A small audio captioner, trained from scratch: decoder width 192, 6900 steps.
Rows from block 2 of the audio encoder, named by matrix and row number. Each number is 500 + 40 x the weight over its row's rms, rounded and kept within 0 to 999. All counts start at 0. Numbers have three digits each. After the name is the row's rms in percent of the matrix's.
# short0: shortcut pointwise conv, stride 2 (encoder.blocks.2.short.0.weight, 240x192x1), inputs 0-38
short0.0 095:482469486510518565520498485521518516486542558540510502510448593487486500495504515487481491485490433489458551581533439
short0.1 095:572417421567450487517556517410466467542487525473483431434506443550442529444411439492517560513484504527556530510483525
short0.2 112:496503480494509515516531461457473421487549585529546498618528491479520417494477555499497517510504549413530491574496533
short0.3 109:536471519526500437488443514502539427467490593460547490476542458456468552467487561524511470513490533454494560565507545
short0.4 106:542462492495501502478536537470491472581495512520537419496419533486460513443540601473522497498464507563442526531485507
short0.5 096:498476499490492544396600517559483464516551543558535460507461521528504435503503431470465465457468480485542554500445545
short0.6 093:441486529559481466529496515491436512511434538493473535435462466546472431485478470438516483470518523432494528451446481
short0.7 100:559513520471454473518431421455447502503495348505409497466470498547534436537514470449499444489451528489451574491473529
short0.8 093:472489501485513458467524486485519501586509450504472511456509512392485570547403562476543492519508522527466425507439465
short0.9 097:559601435437478436527474479456475488549560506470481417505536419445478501480536557512498504531492483485475565467428515
short0.10 097:489499565492519473493514477441476451440423540496460576445479453584455476496410549501479477497523521450524479548490422
short0.11 100:503516452520475484517501517428531548497439508490500522468519566509545476508469515508527545589472441527532445494477555
short0.12 104:450481512479494471496409512434503451517430462438418483426464524458468465501462452434494437512459448487425622494544450
short0.13 097:460491528525462469549540453437534482424482504494464548528472506524430499449456457481543521444493477478524490465481485
short0.14 096:449494560425521458453517484499562494555501538505543483403472502504569539579464489522573426554474532569464525569433495
short0.15 100:411494538598498479467513528476454492480470512508469473543487526492531466439502508468516532480514479509456559490473444
short0.16 102:544494538485494513509451510498466494559496472482461539528544501517549531521473512484463500418489525464521426478509558
short0.17 097:506517453557496475504472455470505475526429527473539344565490479554481479448461449536581535537435484509469533493464547
short0.18 099:482457479537504429473483512505447518456490524457479530523518421481526400508500524517534517435477463448478444467470464
short0.19 120:530515495465535479508504473506554426432380481568487521399533477493496483494573413536541489495516557498552524458460483
short0.20 097:528532533447524493450466518547554493550532430505509547479495542452487500481495474480521517464482517522467500531505508
short0.21 096:417402512547507460487537518482488429487540497431480470468473493545449533495486509463515342549499543506445494490508516
short0.22 093:460544466508418494519484435473488517418589508474472436504520552476490535505494545475502475519468495479478509476446467
short0.23 106:427507426533488510518511517402456499545510490464439527483579584513509473512535482492533511463519508442426453543542536
short0.24 108:453427517474477504523476505499502501468440514511461509380574543473511510524427493516519501523512463519539522439441510
short0.25 089:504456497531440543430490527395471546528486474481557436617465508562427527523520524535506527545478453457452527531481500
short0.26 100:474455513465536437526555576466468588500493573541572523559540479497541527496464473550557540467529490489499516482591545
short0.27 093:441387535464564456556472535434468459530575443503455521503446466420517557542551537441502449468540439563475499422538445
short0.28 092:469521506497534539570516527495424512506502445534496523498455497486423532516476494468449520490482444472544475458467450
short0.29 102:457494490504460528450460435498488507541549466532427398522498511448478529527452521540489483495476500523457463453455418
short0.30 097:428514520475587456516486535534550509495542512508457497506512502497451523522521449515490484493513550509472468558580475
short0.31 092:668434501466505531493453511561493505624512519476481577494504450424527517467492440503433473555522550535485489493493507
short0.32 098:483408473445521465429432539486519489522519433474441464485509560520413503509499541498549500440494404486483387501596489
short0.33 137:497421455493489491474488365431506488552506483424448479463506507498543554442414445484511507510526492497502492510445442
short0.34 096:550457490531434508534423450525506488510438444467553552596511494468535531488460492576377457472479527485549481460472523
short0.35 092:447495479497509515494484446586459503561442466550558514455424431467491478559480465522489519485547565487598559559456442
short0.36 099:525492545574481447446549485514550502516458504567563529451497490529525442547452528478489507484523630435512511486438521
short0.37 094:464513518453518492521438477560570480448479546495467479566604506421513427441462504499504548510503537484510498521511525
short0.38 092:451473363533491534566485459499504504491518436523512530438496491505478483470472428505489423486544487536514379532514499
short0.39 104:459564487503482413549493544479480491508424521475525527469486499515595532632541465462506522452499501480471537410461432
short0.40 102:493480379440512520505473540529510498528504565453485451450525473511480471437512458452578515525471488498404503543520496
short0.41 097:511544491494482490447516505517516532467515534499575499430520519476467549495504541462553531522462446513491543576466468
short0.42 101:508512544479590518488505492545498553531493491565440432566459513485504460468556496502532445474554469532459485504522552
short0.43 094:481510492465458447551499437551519472451487437435477440460421464515462485504521511464534464551492537536504571544480494
short0.44 103:507496496523514523526507478507476451524489558480454446511568532473491509518445474520510488450470492486452556562432540
short0.45 096:446510504548468496460524404577499546376483474484481512502562536473491458422533440545556514547522516511512392480481504
short0.46 100:435478505462496523477479496510462516536501474549449454546557512515498518484460537425447480438468537532479391508520499
short0.47 091:482485487514507530496518496517460518518515513457524493508484396443547563560460525550486462492474503549525460525493525
short0.48 099:501493524458465525440509444476496453520498490585528454486472498490522533460523504506435466498483575540506446476455417
short0.49 105:544503505484513514446512554487505465525574497502471513510486517497514479559523497528620507536395498522438478552450499
short0.50 116:431507549462551497535471528613552485529536500540524491511506518519556458520496492486531539547497534505525517519573486
short0.51 099:574536559521535484539480480396547601479467541425524512492486443538473454470500512544501498393499435471452494509549526
short0.52 094:588483420515478578381454520519513451509547489495436407495534579438487522532540414532532511534502488541507477467465423
short0.53 098:519510438584467537473560502508529430567442461495482468540407535514493522547460438501570499463472519516529555531383419
short0.54 093:523502422488545492499514487477524565487459488461613555478497551425491493478440482555488541397506460410533515554466508
short0.55 105:487476519473435474535523523506501492461424490476506436411533506479537517517494543543470472471498521532490527475453493
short0.56 102:437493525476509514476439481460403526570413475524446444505466512544491494496499441488502472538501510553459518457474502
short0.57 099:555494546493496451578569453476531443463466529490529526420513559508529572440413539482554509406503557559586496522558477
short0.58 111:568446492590469458554529514446483527470486511514404560480544618474522496538484543511500492454475475493582444489458521
short0.59 100:507577508495574481495518515441512464539479421557503535541499448505557493530488570501450501482488512484522440596452486
short0.60 104:498459539496479506484500454507493558469513416619500459548509464465465562472470469506406515461490537570593459508503533
short0.61 107:442516518557466497515538484520492507539556564512467451498463562535401508528479546477537453558488496482525510509445539
short0.62 097:451488573589468499499478481505528525497452478523558476497569502582486504416513523459481433438491509482525441557490517
short0.63 092:472475566428501502480451526382508489453554492509486458511552535533551528514477503514537474443525470599465507493521564
short0.64 089:461510484542412502439444493528536473535521493451455516427533500460488486502526524430542495521537442548526535555459523
short0.65 107:520471492445466473437436511465495496483534435451459449454520458476444527506536478486478454539476521520545471383540455
short0.66 095:542521508498471447469543565496556550433490589497488521440490463526528439445489450461511558536532513534492524463431484
short0.67 089:470517465526473445470485488496500509478484436516507468520521530490437478496513444586414491423480529437500355563565483
short0.68 105:515507516520533515479514567531519514465515569508451488462417402482439480552539504510510456514514459501550562548543464
short0.69 122:507480452471494410489484446414484544547494446451513507470472516458488422578537384528539581544515497479484504507471518
short0.70 110:483448507507407496455457424573530495466431513507527487460494490607572516461410504464499487493511412536471538454553476
short0.71 099:445503482564502463523614450423432465495518524563501497537497503531532399495504545527453544490519491453447503492514479
short0.72 102:430436470424498435477490594567478484498533440479514471467554510522468496436493421492465484478529471528534413438542490
short0.73 100:496542526518523487474505485407479481555541517486433445464480440463544497532504577514501526479511466545471557503499498
short0.74 109:547519530463508454530508479579584501427429552551509511468544491511528539488575483470526550469585544559584515553572563
short0.75 105:501454538523500503500449474510528438521543476516460518487411510474520512548426556522568517511513554494462459505460460
short0.76 095:516541531468523473557486452481461549546492445455414548516498512482465513503524555484518469458470490500433480429506471
short0.77 093:526574512508468454477504496467440477567467495527464498456507500523511470521422483431437545522483499472470547471439472
short0.78 102:470466428501493476488473439512505494437562495461470528452497487492473499539511451461536473506452484523537435500482472
short0.79 100:509475529473581493589494569422487648559530554541536532530518514506488513476538530525528522466521477530495440534480515
short0.80 108:460469352554456559497511445527517517498542471486510513465445451500528517487511451487523455520480501490529497579515496
short0.81 103:491521485523498578474474494448553503484509519515530442462538481512490479536489480550505522484528440515521485540490527
short0.82 092:511472470455469525443447435513477462513534481539514462480415508464472511521492475493514569590464446512558536499464471
short0.83 102:531511518441432559420490476423502509528543523491476494558487430439510488520456551517405468519489481469488475485512496
short0.84 095:532436424493522473503442465505502505491566543468485506486467396473476476504481510518492458514566499493470482410503508
short0.85 098:500456562472453537443498442527467508462526488568498463496544488488481427488491492481490473505503456467488470495461470
short0.86 098:452461466509475546451502522457459418548531500464531532505505481518480510476440469434513511484461450487470417532476500
short0.87 100:520460483458488496504485538503499547465541464511473530490496503537500492586537551530499495472525447470527478456564507
short0.88 098:442491527504510541503439498476512553495531563540486442478519459517447514474494489551513545574513452491543519550457473
short0.89 118:509494531476422522416491492511460494561578456545510472502447479523489413539507567511383519406458487526523486478421479
short0.90 106:517498476544466496452480538489522591506493438490497532476434454490483528552507572547487485457463512435542398522493560
short0.91 104:510491544469518538463514544492555490548536585487593464515492507523521542511419405521563548540526477483446590517451451
short0.92 097:492406525408504452514467476518468409536443532523532429472513476479491567502453492476489476515447546510556516533430457
short0.93 105:403509536502535497503537481540452495505491533547523496492512409551483539494495414453521519572507528510479562530487495
short0.94 114:434516520445520494506478492512469504461592473509517427576493492550538492580559480499444487471489445527491522501470445
short0.95 094:454536495487492471521525523469526513546468505530521551517475561495537554571489467470573464522412514572468431436488492
short0.96 097:555519513530533476465485435534532603564515552487428448484462390454512479499465534493524519534523527478529519556431522
short0.97 101:469510524515450481496561575468504559547510481540453469495492549509396497544477559522465470531423490455530532547482464
short0.98 095:467536465470590495543529414472554490509495418463532495526481479486438602430501459540520502484525485507493539571512505
short0.99 104:487510470555505507516519527499622508451535531514475544447528563496503582499517572564449473510582469470492595497469532
short0.100 096:527522559531459473493496545460542457532428524455504489482493531521512516479486467459569435500499496537511469504492508
short0.101 114:496474483540492492492443471533504506518430508494553478513495501541517492483440481378519545419462429484450515503502436
short0.102 114:384501535430559507469485538466520493494483474520434557473533524502456583430480520499458455441499500518537420491482440
short0.103 105:450506496474473361511470493550512528496501481492445460377538427407444467542548456472498532564511560503480489468496521
short0.104 099:460520535527477477481449536452461459489543396484452503506534519591492512418509567471443491455519436489394517491569490
short0.105 096:554566486423513516487438491534479474524483488534474389554439451467507482534429527542436473533510492518488547492469505
short0.106 100:598551504447483497531474493479488507541472503499453510517531447477498522526471465511446510515516534526518495518539462
short0.107 109:544510455524468464578551491478457480538572495508467497451551485601527487584491551481524541473421487484497546516484534
short0.108 102:495479454500569505520539536448514397537486521534498533572492489435530508478455563487560511525537539521513431586489425
short0.109 098:507531514532453501520540428479503490374489464554489516465512494536509438476556451446516501397505415495545431482520473
short0.110 096:551487526440517396547468471479561513459509507484448485497524523492469541473461567411481461492496444436545468423552448
short0.111 105:489505484523557473477450534470539465470473445462449427482535511537514505431422437550448460448509416446484545466439461
short0.112 100:592507523563496540535497480472473458537452460546450498521409553516541486481478471465428526492504523517493554433537473
short0.113 097:528546422482478463455492454453543511496493510488429470532479527493424493468483492497483506352527411533500474438542418
short0.114 095:456576463418503458503492517483491521495495440499464435495525468505434499462452513504493535558462454463505483503515464
short0.115 095:398511460532532544551522497465442499542470530466516500527498519476564520527507492480458512475423549510459493503461508
short0.116 106:500484456546586538525563572430522507479482527565557528624524475483507546470545542493515465429531433478502489526488465
short0.117 093:544446514410533462497536492485456460516538481470519474506529454439497478450510488475520557528539504484549435524489533
short0.118 095:513484498533483459486507491509531505524514488464529394533553491538458470462486507480578510477463373482406446497544507
short0.119 097:570569533461492466514475546457518505556528448416467503502527534529473452433450458473474504495480473452536485543512507
short0.120 099:494490533532481493441548480397492499552474524505493501523531479522496498464505492473531481494447516499498512469571513
short0.121 102:502379531498482522545456489464524521539487515522486596431474492520516534457453511481507499477529433528539468517545467
short0.122 100:548450494494483525445426559428501494466448497444468478550517496499448483435525489538415481478482535470503484465560475
short0.123 100:502458482530487525477561451430492514476508424494507476530527476524459494492503483511485569443506422432479510454515441
short0.124 100:519471471489534530471573538480568512393454526602509541492566491442510537415585436500535559509560519467556513501507488
short0.125 112:492510512567490576518538504382415452465519540455476525637545538491504501450488472489473523443506464513516474551471419
short0.126 094:517535546460492501486484482531512467506453493495542486505514507453569544502479435482531529496463591481478595546445526
short0.127 099:468499569492487500564502551455503528419495491435459543502547582524481540476461436464452478429536429429490536472567478
short0.128 095:483484467505444529554518495469512431543458569531502558487567540500623498502436503507490506525532549525585448457437513
short0.129 111:397537501486432500478429509478563469457519462458429474482498512516329496473502546528540497467425485497504436494520439
short0.130 092:543474436503454511525569501449491494530469547501465534487558565544515460518493464479465484451559504515494515465500580
short0.131 091:522429450558528426557454495479448491481542508464460543515601566496529491536523569495490518426471461503511465467471468
short0.132 100:572494404460470516438500521475488460520470483465516455514498533406514499540494517588530474463485492538537485471514496
short0.133 093:521496484496487504492547558531558495469576514482509431536461548535487396506607473512494443523521497553523515515568463
short0.134 100:396493446507484459459518471499463444565548462527567558497485473479502454506516522444437550435484501442537412499504448
short0.135 097:474520491481478504513524526444494471524459528502466399494512541488499515433504506503584450462391512515509484470466570
short0.136 097:522486464454458504564430438479446495468503453537460393480496531498455428503566497478474447512485512498539457446513490
short0.137 094:476523528494473441502491520571519462545493523561513458434504541497544482413480528450443517517534458541542521530539454
short0.138 115:473430471522447454514428470490468463513513422480434438492504527466516414591527466506474479527514517525493471470491507
short0.139 120:463475536498526495543504497547559595480520559534488514494529461477547492479473452478510492535544469544525434535494502
short0.140 095:387458403540459567562502508449459465437464515448489464526535525515463500459504461484595458538522530482512431504504503
short0.141 101:481567531512476489428501476570535568548481575483606466607515414515479444503465456456568499477571436487518460524513509
short0.142 091:437492556439502557439505495501491489465551492515530531573433461512522476518463523486512516460458520483514527513454512
short0.143 108:532497542406493459567442525480506446524510432521455531461590520561604429487490440521447398458500520527505496507597506
short0.144 103:461440548466462504504490524525469499525496547474450497439422510502499521543453451546504365481467532502552471486501512
short0.145 099:475495477477501529495525511483466517496499450561502491484511504472495485432576460494492490518519497460560522527518545
short0.146 095:560603462483542472441483416508537527493484467488533528541571484486502436432415461494525564546503568537515533522526576
short0.147 102:557531474398580492458509552512570475499515507480439488522505498541507509497444514508521472481480493466494529542450536
short0.148 098:463462533480478473567540465484500506454491490543485503454494480539490511477528524489473513561521580477577477486421562
short0.149 100:345495486472443492480493493490396474492469512501493499515494481544417498431447441497457515508461483451561499521495497
short0.150 095:526475499557488497502509492484428532551506519483551541503476501533538499505533528559470545413529489453558491515525497
short0.151 103:514467536443488469506534537460537459503427539520488461471512488482489500447451464458501461406398471467500508481450504
short0.152 092:428484486473519491468564499419527446473480483570530500434422477504489512576469512561533533510493492472466501497471477
short0.153 101:483574450433570498465535492447491465518512542552502428560459549490462555488450532526457465469421497512492521512510474
short0.154 106:593502508450497556422445496525517483537520531448432439534492497425494477533530458476485422495484521548529498524510458
short0.155 087:518539456474540412519620523450509482536524525516495534419451510537500498513449590566535440483486511503398487486542466
short0.156 102:589553464556547393514575469492520472491452543539460505438499504492576553452429546578496514500525519530523454497490507
short0.157 095:545481462468514494532425458469467473521410442522508464480504497446519438465491485497507508572539498453473537436440522
short0.158 095:466469498535601487496531505567509530496568568496499532458474366463528473572518499523482434494546506531443443519523501
short0.159 095:541520483460477499470504554569501504528537532564467567441563464500539440390536570472448479435498515524562508492539530
short0.160 105:493554463512593514494545490435504422477472481495458550607540514452472544446459528521532499478456476451453479552437494
short0.161 099:480535530413487454511477537552540457519526452545485425442557503417529531483493521556446528521494459540521501435410411
short0.162 092:529535521511563502516514526467500560514520532507431500540413507524438527436539496455492533534459493569491525492425450
short0.163 098:473478475475511455574493539478491502455484425462407494484529556523464529530534502447512527450532461482518496512500539
short0.164 091:427492466528515477546510467543442530488483517496514441559524504477504445484500573538503455486493546505521465523536465
short0.165 105:469480543512489433506526528481472412532484513476488456500458517506500479619498467521536564508473479514460475411533468
short0.166 083:520595452537494480403523506540535468485484465559487544432566568488452521423522506522492455518495558486458558509460489
short0.167 096:519503430503498523534494497522449461489418457453459461487518518400517497453555543491521498447535457518538477417518494
short0.168 111:528475511498494446453473530437507480508465444413546526466500447473513474553431393539470534464512486471493509474510491
short0.169 087:570601448454436531476476528473512511508449523457509454568473440494444428512465467499517519548505500451498524485521505
short0.170 097:498474499484478487517485541501406462541426507504521522550543514502480546444495462436407444459519480516499374509495464
short0.171 105:512510481534461465445499505474538430490498553446544462523473535518459424549477466546500509536496499435503525437511527
short0.172 101:433545513471512516471530445592501542493487489454470560509472466413479461539515425510494516474499515501502531546522480
short0.173 089:497532519499487444458502495510541507458452525465503551453463472541488439455526482433524503504493518485475503469482484
short0.174 107:508520501497468493542459497478464528585490447397442525504565520479451532493492420477480464548462521531496434455445505
short0.175 096:446469489545488564500511539507441501544539571491532424521494580514531493537504559520457432499495456488461444513555414
short0.176 111:572417502513458509530510492409422568540446573442486491533421533529497452504464542509538540525517493541481529500440513
short0.177 114:480464537454500494492447513457517496497432585483528501417486476441556504464401456474484506530548402501515530445481459
short0.178 095:467448478524477509503457458479539503448512515473413519461493537488501499486451389448496461388540397519512466470402497
short0.179 096:489502513527477470566562502474448444501491532460463503510451534502475477533510515521531442422521523474548443470520459
short0.180 111:496514538451411492568483522564458484574513476414539548468433463467479536548454500534522501503511544482507458487514532
short0.181 096:506533545484474509425363531545487509491463557472493484541454448476580372588493474461519510401489460488530477490445509
short0.182 109:492468525527504437511536481514513523501469458544526448526444438518496495448574406495421467426528501491562415477500474
short0.183 100:517504495499505426588531489402478500543514555497483532445473521476515574471381535476515475524531530527547516466509510
short0.184 100:505466484469463516500498409563480563494565474454482510449481492462462501501482432528498482461505502477534461522466477
short0.185 107:536422425486490555503532477489501395556565491536464469513479442498515527473489475477498448560479547533515512578433497
short0.186 099:452518477562514484494548473513472536408521589517545423606444493474519526556487520534494490507497527555430482515480503
short0.187 093:468411459488464541489564449456443461452462528470495521503508488539478485423454490483582543520497521491532456509541518
short0.188 099:497516405504462513511485449457536487521504456441470432483425493490540538526495513507487449475486508534484500437546487
short0.189 103:480492480423412463543471479518528437520444484452542502478503408488500524472435458465560578556549455511582470548519527
short0.190 086:508465500445454510497496574514464476488523450506548536464466460507548499468511456485483562459508522513556497470537459
short0.191 088:531493437458534477469425511490546511442485542470562537508492431490513447500472464519589531472537482457519526450430489
short0.192 106:495396463453487529437469531463430511551504494476520448523396526520560437480421430522492540518455425562449473488536409
short0.193 108:503501516492559520556549529467483501512490551496501510547512493482551508481449541531529510470415478542487520539470442
short0.194 102:398502433534449542437490451545454575565527504469535523509461511451466468561397426570426570519560479501529494512457497
short0.195 092:560508514537504530372512515525549534465510512574424513460505512473460508483498495452493484530481477512461525557505530
short0.196 098:521474494493490576497528408509517548452469522502547472577424510434487524505458514586503521441449501493574549472523482
short0.197 103:545456576416438501439453520490477486521523486571454506502483474502477475518488504464461499470435509455539530556446499
short0.198 106:470434469418512460511504504485474465504490498431502568482517467413476566456500435518514527500435452451527442502419520
short0.199 097:525500484441509429557491490482425388542505521500534411528500523421511426510496474487415487485499438525497518526474490
short0.200 102:434506487435518459428496488474514405505514440554509531498468485435476483482514501491484470535425496572518426549479367
short0.201 100:414566507475526514533525499513487545414533560488519495452468450503361462565459490536456497550546530442537521576489516
short0.202 102:491549439537547535488488447499506537430497519466509480460521445522503432475435520553470460485461493478478494560468468
short0.203 097:574448482489477458472469462516457426545479527492497490476452457426511538555539480533541537494479524527494475475471501
short0.204 099:507455452530468443575474453468511439454477507459506418411513440430499508469491564491460473478503479453503430471455539
short0.205 092:521535443466451498470451522491513562547490530499501468473413419458568564534483556521540433541525561551497496536497526
short0.206 098:374504360492490463499567568507458495569516469520553537466464491387463473555495483498423566467484470505570461496440447
short0.207 110:495460478460494432517462498437485520566507507335506536462548570458447468507468439505517504535439437468483512501449490
short0.208 107:583484588461502515499451503541478485492487509578481522459498478508596520579420501525480539492480570591509431492510539
short0.209 091:441518440478467484503473467483486443512536509457481478528445475495506452487522516522496445519462471478497474525505479
short0.210 102:442483495473522431555510520533529504420503540452485578420540474582539477467494426514496488500555554512480484467557561
short0.211 098:481463522499474477465508482515458487381454571513511504441542470444577451431556471486523517539522465502540563502459497
short0.212 084:480537441552542449495520541537532483541463549500518497453512554529504538502508472495575490494570445529468494463492504
short0.213 105:405433559475484522462508532434520479555548550423551515549488532474458475543476493553502488480485511474494534499525493
short0.214 096:499525460506521438421492490556503511452541509483485493480509519513519407456512554450528441502512511517501536490567476
short0.215 098:513455470496490471494546493468469483480505532447544515474540434479554420431512517500556531408541506504508449466490561
short0.216 090:510472513448471556542481498547464452524550523456415455462510532437474532527466487489557531515531476519468561508513500
short0.217 084:520520467438454539456488475527501499515528547525474469562496399494482473509491435469440607514476479479473573567444413
short0.218 103:480456482575421579532472495545473490540509481473483425480472514473524525456466505481478497477453545481562444535442484
short0.219 089:539496498547428542538552512434450484479553453457493484510419536597479478494417522425438491469471455471573513458505421
short0.220 106:510386465508450559529535479427466405481498575505541498599541490527518487530475518449589572524502477434484470517556520
short0.221 117:496503492559503556479463520415506422517479500545455545531524521493513507473505523482480425505487408476436471516495463
short0.222 096:524507511494441518546496401376526524523495485476521485528547496529455533495494524504524546458511437455503557521511529
short0.223 103:530512502441444441481508508629499485486449484471517515481524495464472551470487453571460474547478553512572539530612545
short0.224 101:520520551400453506502509431484482501496472526523536462521534414494502495537485517545430502440499486463524493445556511
short0.225 098:485510557454530442525500511570528408456602497516447446446519459464523509534579469423492441524449534510508558523454524
short0.226 095:457486471548438441468508510475511545534442450453499411452472495524483491498503558448504456466533472425453531453526476
short0.227 101:570487444490456495495511428485518508487439467515493421519509493478463494435466436521479541498507565517549570525422402
short0.228 090:430513580417500497445458489541488529425523558587472476466520442500424454492539436466466490442481430485501461530494461
short0.229 103:505536491502483452510437560503474494526485454500487540417441523427545531538505464448508472443474479511542447421488472
short0.230 097:558503557460492592376519486503532535557540491514552444538465482421502551479466538521484552545461455517452547549432507
short0.231 092:500479478512411548440447439534529494494487540497469465461562555551461529416481448447524425481522538483479590547424466
short0.232 087:554487471478472501516509499492449470515493495509508526455548524510436512445425462482504534557465521471530461449555508
short0.233 093:482538405484523495515464547493522499501512501503517514502584560406437471509487488481598513523485496463502476557526502
short0.234 093:489588545449483493498451469546529474583549547423461536496541570513551480440504449484572549546477487508468550524483528
short0.235 107:498520466429499534535487490468533504515482499496444453525440520471468485566505524431558544509439516523437539543479464
short0.236 100:465514387530457444542540487526466528554490514527570521417474485565482480542478553460507506450508484457508473489511542
short0.237 100:399488510514466496458484472473508494536565576464439491403502502430528466550475495485474449516532457480481477549427530
short0.238 104:511533425488433556524447493546456478531465435530562442515478522489421535545486550517465489519484531459510405580488422
short0.239 099:571493521527530530511519508544506427478472504482490478527520439443524449488502509523513560494516518440443504527471482