{"train_examples": 39062, "spec_augment": true, "encoder_norm": "batchnorm", "encoder_depths": [2, 3, 4, 2], "decoder_head_dim": 64, "decoder_qk_norm": false, "decoder_inner_norm": false, "decoder_cross_attention_every": 2, "decoder_tie_embeddings": true, "ema_decay": 0.99}
Rows from block 7 of the audio encoder of a small audio captioner, named by matrix and row number. Rows with one number belong to one channel. Each number is 128 + 24 x the weight over its row's rms, rounded and kept within 0 to 255. All counts start at 0. Numbers have three digits each.
After each channel's rows are labels from the 100 clips, of 14848, where the channel reaches its highest value: "strongest on" is what is common among them. Only what is clearly more common there than usual is listed. The data: synthesized solo parts of chorales (CocoChorales). In brackets: how many of the 100.
# convs1: first pointwise conv (encoder.blocks.7.convs.1.weight, 288x288x1), inputs 174-231
# convs3: second pointwise conv (encoder.blocks.7.convs.3.weight, 288x288x1, transposed), outputs 174-231

convs1.216:132093078140159133104154082164132095185137127107126169129095125154140147098150137100119093121129123134147134125106095146147145134153127141122152147121111149148148092112084143
convs3.216:125134077136124129121113128172110130083109131168123112118115103128130133098165113112122177130131167109156146165132153102069161102130122151173171130120153132108134175157121111
strongest on: note C4 (37); note F4 (33); note C#4 (32); note B4 (25)

convs1.132:125055157173151119113103064167146118105106109103123155120125132132118148155101137119104112135154119160152128123067142181115181115118164161129092127133119146177132157104128146
convs3.132:137172151140139127085129095133124115086165131167097133140114123163170100134107127129122166145116040090163139126121174093120128145129118106117112123126123101098145112138121140
strongest on: note C#4 (42); note C#3 (27)

convs1.40:150106140089142143131147091194095175068134142125171134108130182095095144139112135112055108123111123109162137089115090107109126153117172136135168117118146113125131137085103137
convs3.40:173137125161126125129172140132130121187133163118114145138112138121107119142095107112113142108146167124150159137162142125139147107136121146162153114117113097127105102147094129
strongest on: note A3 (45); note G3 (40); tuba (38); note A#3 (27)

convs1.98:113107117101089118121128158130148099158146134118199121116144095143167122162108136153143151155191144122147137110145133120113134106137155119127115099140121092087147118118071108
convs3.98:115109125119154122097114109116119125117134108145139094109164096089157107157142121120136118095125122131126133125130078137130067146126113116118128114152112165131099104116156164
strongest on: note C4 (69); note C#4 (63); cello (38)

convs1.269:175130130123125136133110138130126133127115120119079124148092128085114147130127141127113114141111120091115136108126111139140136159163147148114129106114090129128122150148140118
convs3.269:124129099125120191114111125101126123157114114057139128133149125140181107151140100132128101141149121123123098127173126109096124161145099146143225110131161151181105128112131115
strongest on: note C4 (61); note D4 (46); note D3 (31); note A3 (28)

convs1.58:128109151134166144135113112073136153162158115125092152053148117164159123139138128135054133123124135121124152094164129125150124114121142158123118100143091122117148104151137159
convs3.58:126137141134120112101150091090185099190135059157132091155115069128146077120080147123103131132121102135161137133131148156105124118096138145065114100146135146107127116113104113
strongest on: note C4 (52); note E5 (42); cello (42); note B3 (41)

convs1.69:160114145146147109103111121143136114135141107098149120119150143147128139155134118142130113106153134112139115105091111111110128129092148175149163144149123113108160142138090106
convs3.69:176147123070146109127124119147103102070118125124078099143153115149146133133155148124125171135127161123127155132110135101057108125128094113071133134131082121166121099155117140
strongest on: note C#4 (43); note D#4 (40); note A#3 (35)

convs1.101:121079156133121119080090112152099117155144099110169122114122135130142133077099132099119095149096115138091116131138149181081124126165139120153130114080102110174133112138106141
convs3.101:130116156126151133133115088116144087113175117158121136083077130149151188094112160122071100105132118087125087156140091135075118115155145105121117147118120123139134106173164136
strongest on: note C4 (72); cello (62); note C#4 (58); note G#3 (34)

convs1.70:120103109113161107145136123096134107175140117138088131108131149124089113148129133106145108119124124158157107085174145123166124099137091120138093124147112099131095123124125142
convs3.70:138141144119126137111180105081131107146134139120173102135086135087143122141074146122094144067136149139175136138137144139107172194118077123116087113189140181075106144108086132
strongest on: note A3 (49); note A4 (36); note A#3 (33); note G3 (29)

convs1.278:125134123165121125089118140074124164085133102115151107090122119134104168125139156104116138128148121152110126143111135118149118175106113137140139142149144103094144139103121174
convs3.278:121122123143107145135125188128136124142170134148123112136154153089169112145055125148138115101113108134148134134156157122126122167123153128077086146127095136105131134139114145
strongest on: note A3 (83); note A#3 (62); note C4 (43); note G3 (42)

convs1.61:132162065109144099127151130098107150071137139121146112119163125129124129104118141142114113175174101145134154185081113152137164134146168145124116112130153104151101124131127105
convs3.61:134097114132100099162087091128140120082091138121101116107124108142075120132166137103105122149151104100109149149141138088062101084111118125139152133092135150162148118144129103
strongest on: note A3 (80); note B3 (71); cello (45); note G3 (31)

convs1.270:096122129168141108129128093150115128153129123124136121157119129093144177110121128111112150139103108096102144138110135169091137101138136132124139110100136105143149094111114160
convs3.270:099115111108119116130139098136080128116145084163163094126100094131159091088112111169140139060132105073120090123140131135158097127134121115117144122128144107139104141141142109
strongest on: note C#4 (70); note C4 (39); note G#3 (33); note B3 (30)

convs1.71:116143103100115109104113132121153119127147162134091147103129119129130098139142152133156126161087127120137126140127187111159092102103112092122134144143130152078151089112141141
convs3.71:104103182135123119147145124143117099133121136133130089149170103120106124115090134137118127113158140108131111103120102096088107147113100112112118169154135133137132171099091157
strongest on: note A3 (85); note A#3 (70); note G3 (51); cello (48)

convs1.50:139168105114107159116109083134155189162144108116156127150168168181127149123157089165153121115118143126125105130129110155134128125099117089114103126160098140099136195133111094
convs3.50:154125127153086158180108135058174127135083144138095118138178109157120126173109140131147130153139109112138123117111103159139110184134139152097104138128136165138091133104148126
strongest on: note C4 (60); cello (49); note A#3 (48); note D4 (37)

convs1.5:103097088119145155099123132128121172060147066152109142141140129092133127111185136143108149157091125152086165110138131136104122105136146132121103121158127122138133207122224146
convs3.5:112110155131113178136115160121101169054150100143134140148109136099081111105168133108116123213123137124116152108129134123120114089132131144101139161093129111138145106127176124
strongest on: note A3 (47); note A#3 (45); cello (31); note F#3 (27)

convs1.145:121155119189107159105099115168172161101115100139097114100108116163109140138139144135143177111129126095168076123175164124112123131119151110071107115166150145089102152134155153
convs3.145:163113151101162120164140098123083080123146105158155104130153157082131099152093131117087107132136127123132126132153137093104130161153128179133111108143153125079136184109083107
strongest on: note A3 (45); cello (43); note G3 (32); note A#5 (26)

convs1.174:159110122160150125105139106120130091145135130149107142133161167103132152188122120113145191165105130110081122171110112135118095142132090154097091133129103125131116113143118131
convs3.174:141150163104117108163096128130114123132095160070123120184131136102120109110171113108125146145094169159139102138151102152136152138125130182135148106137117146166127087105127127
strongest on: note C4 (83); note C#4 (79); cello (51); note A#3 (38)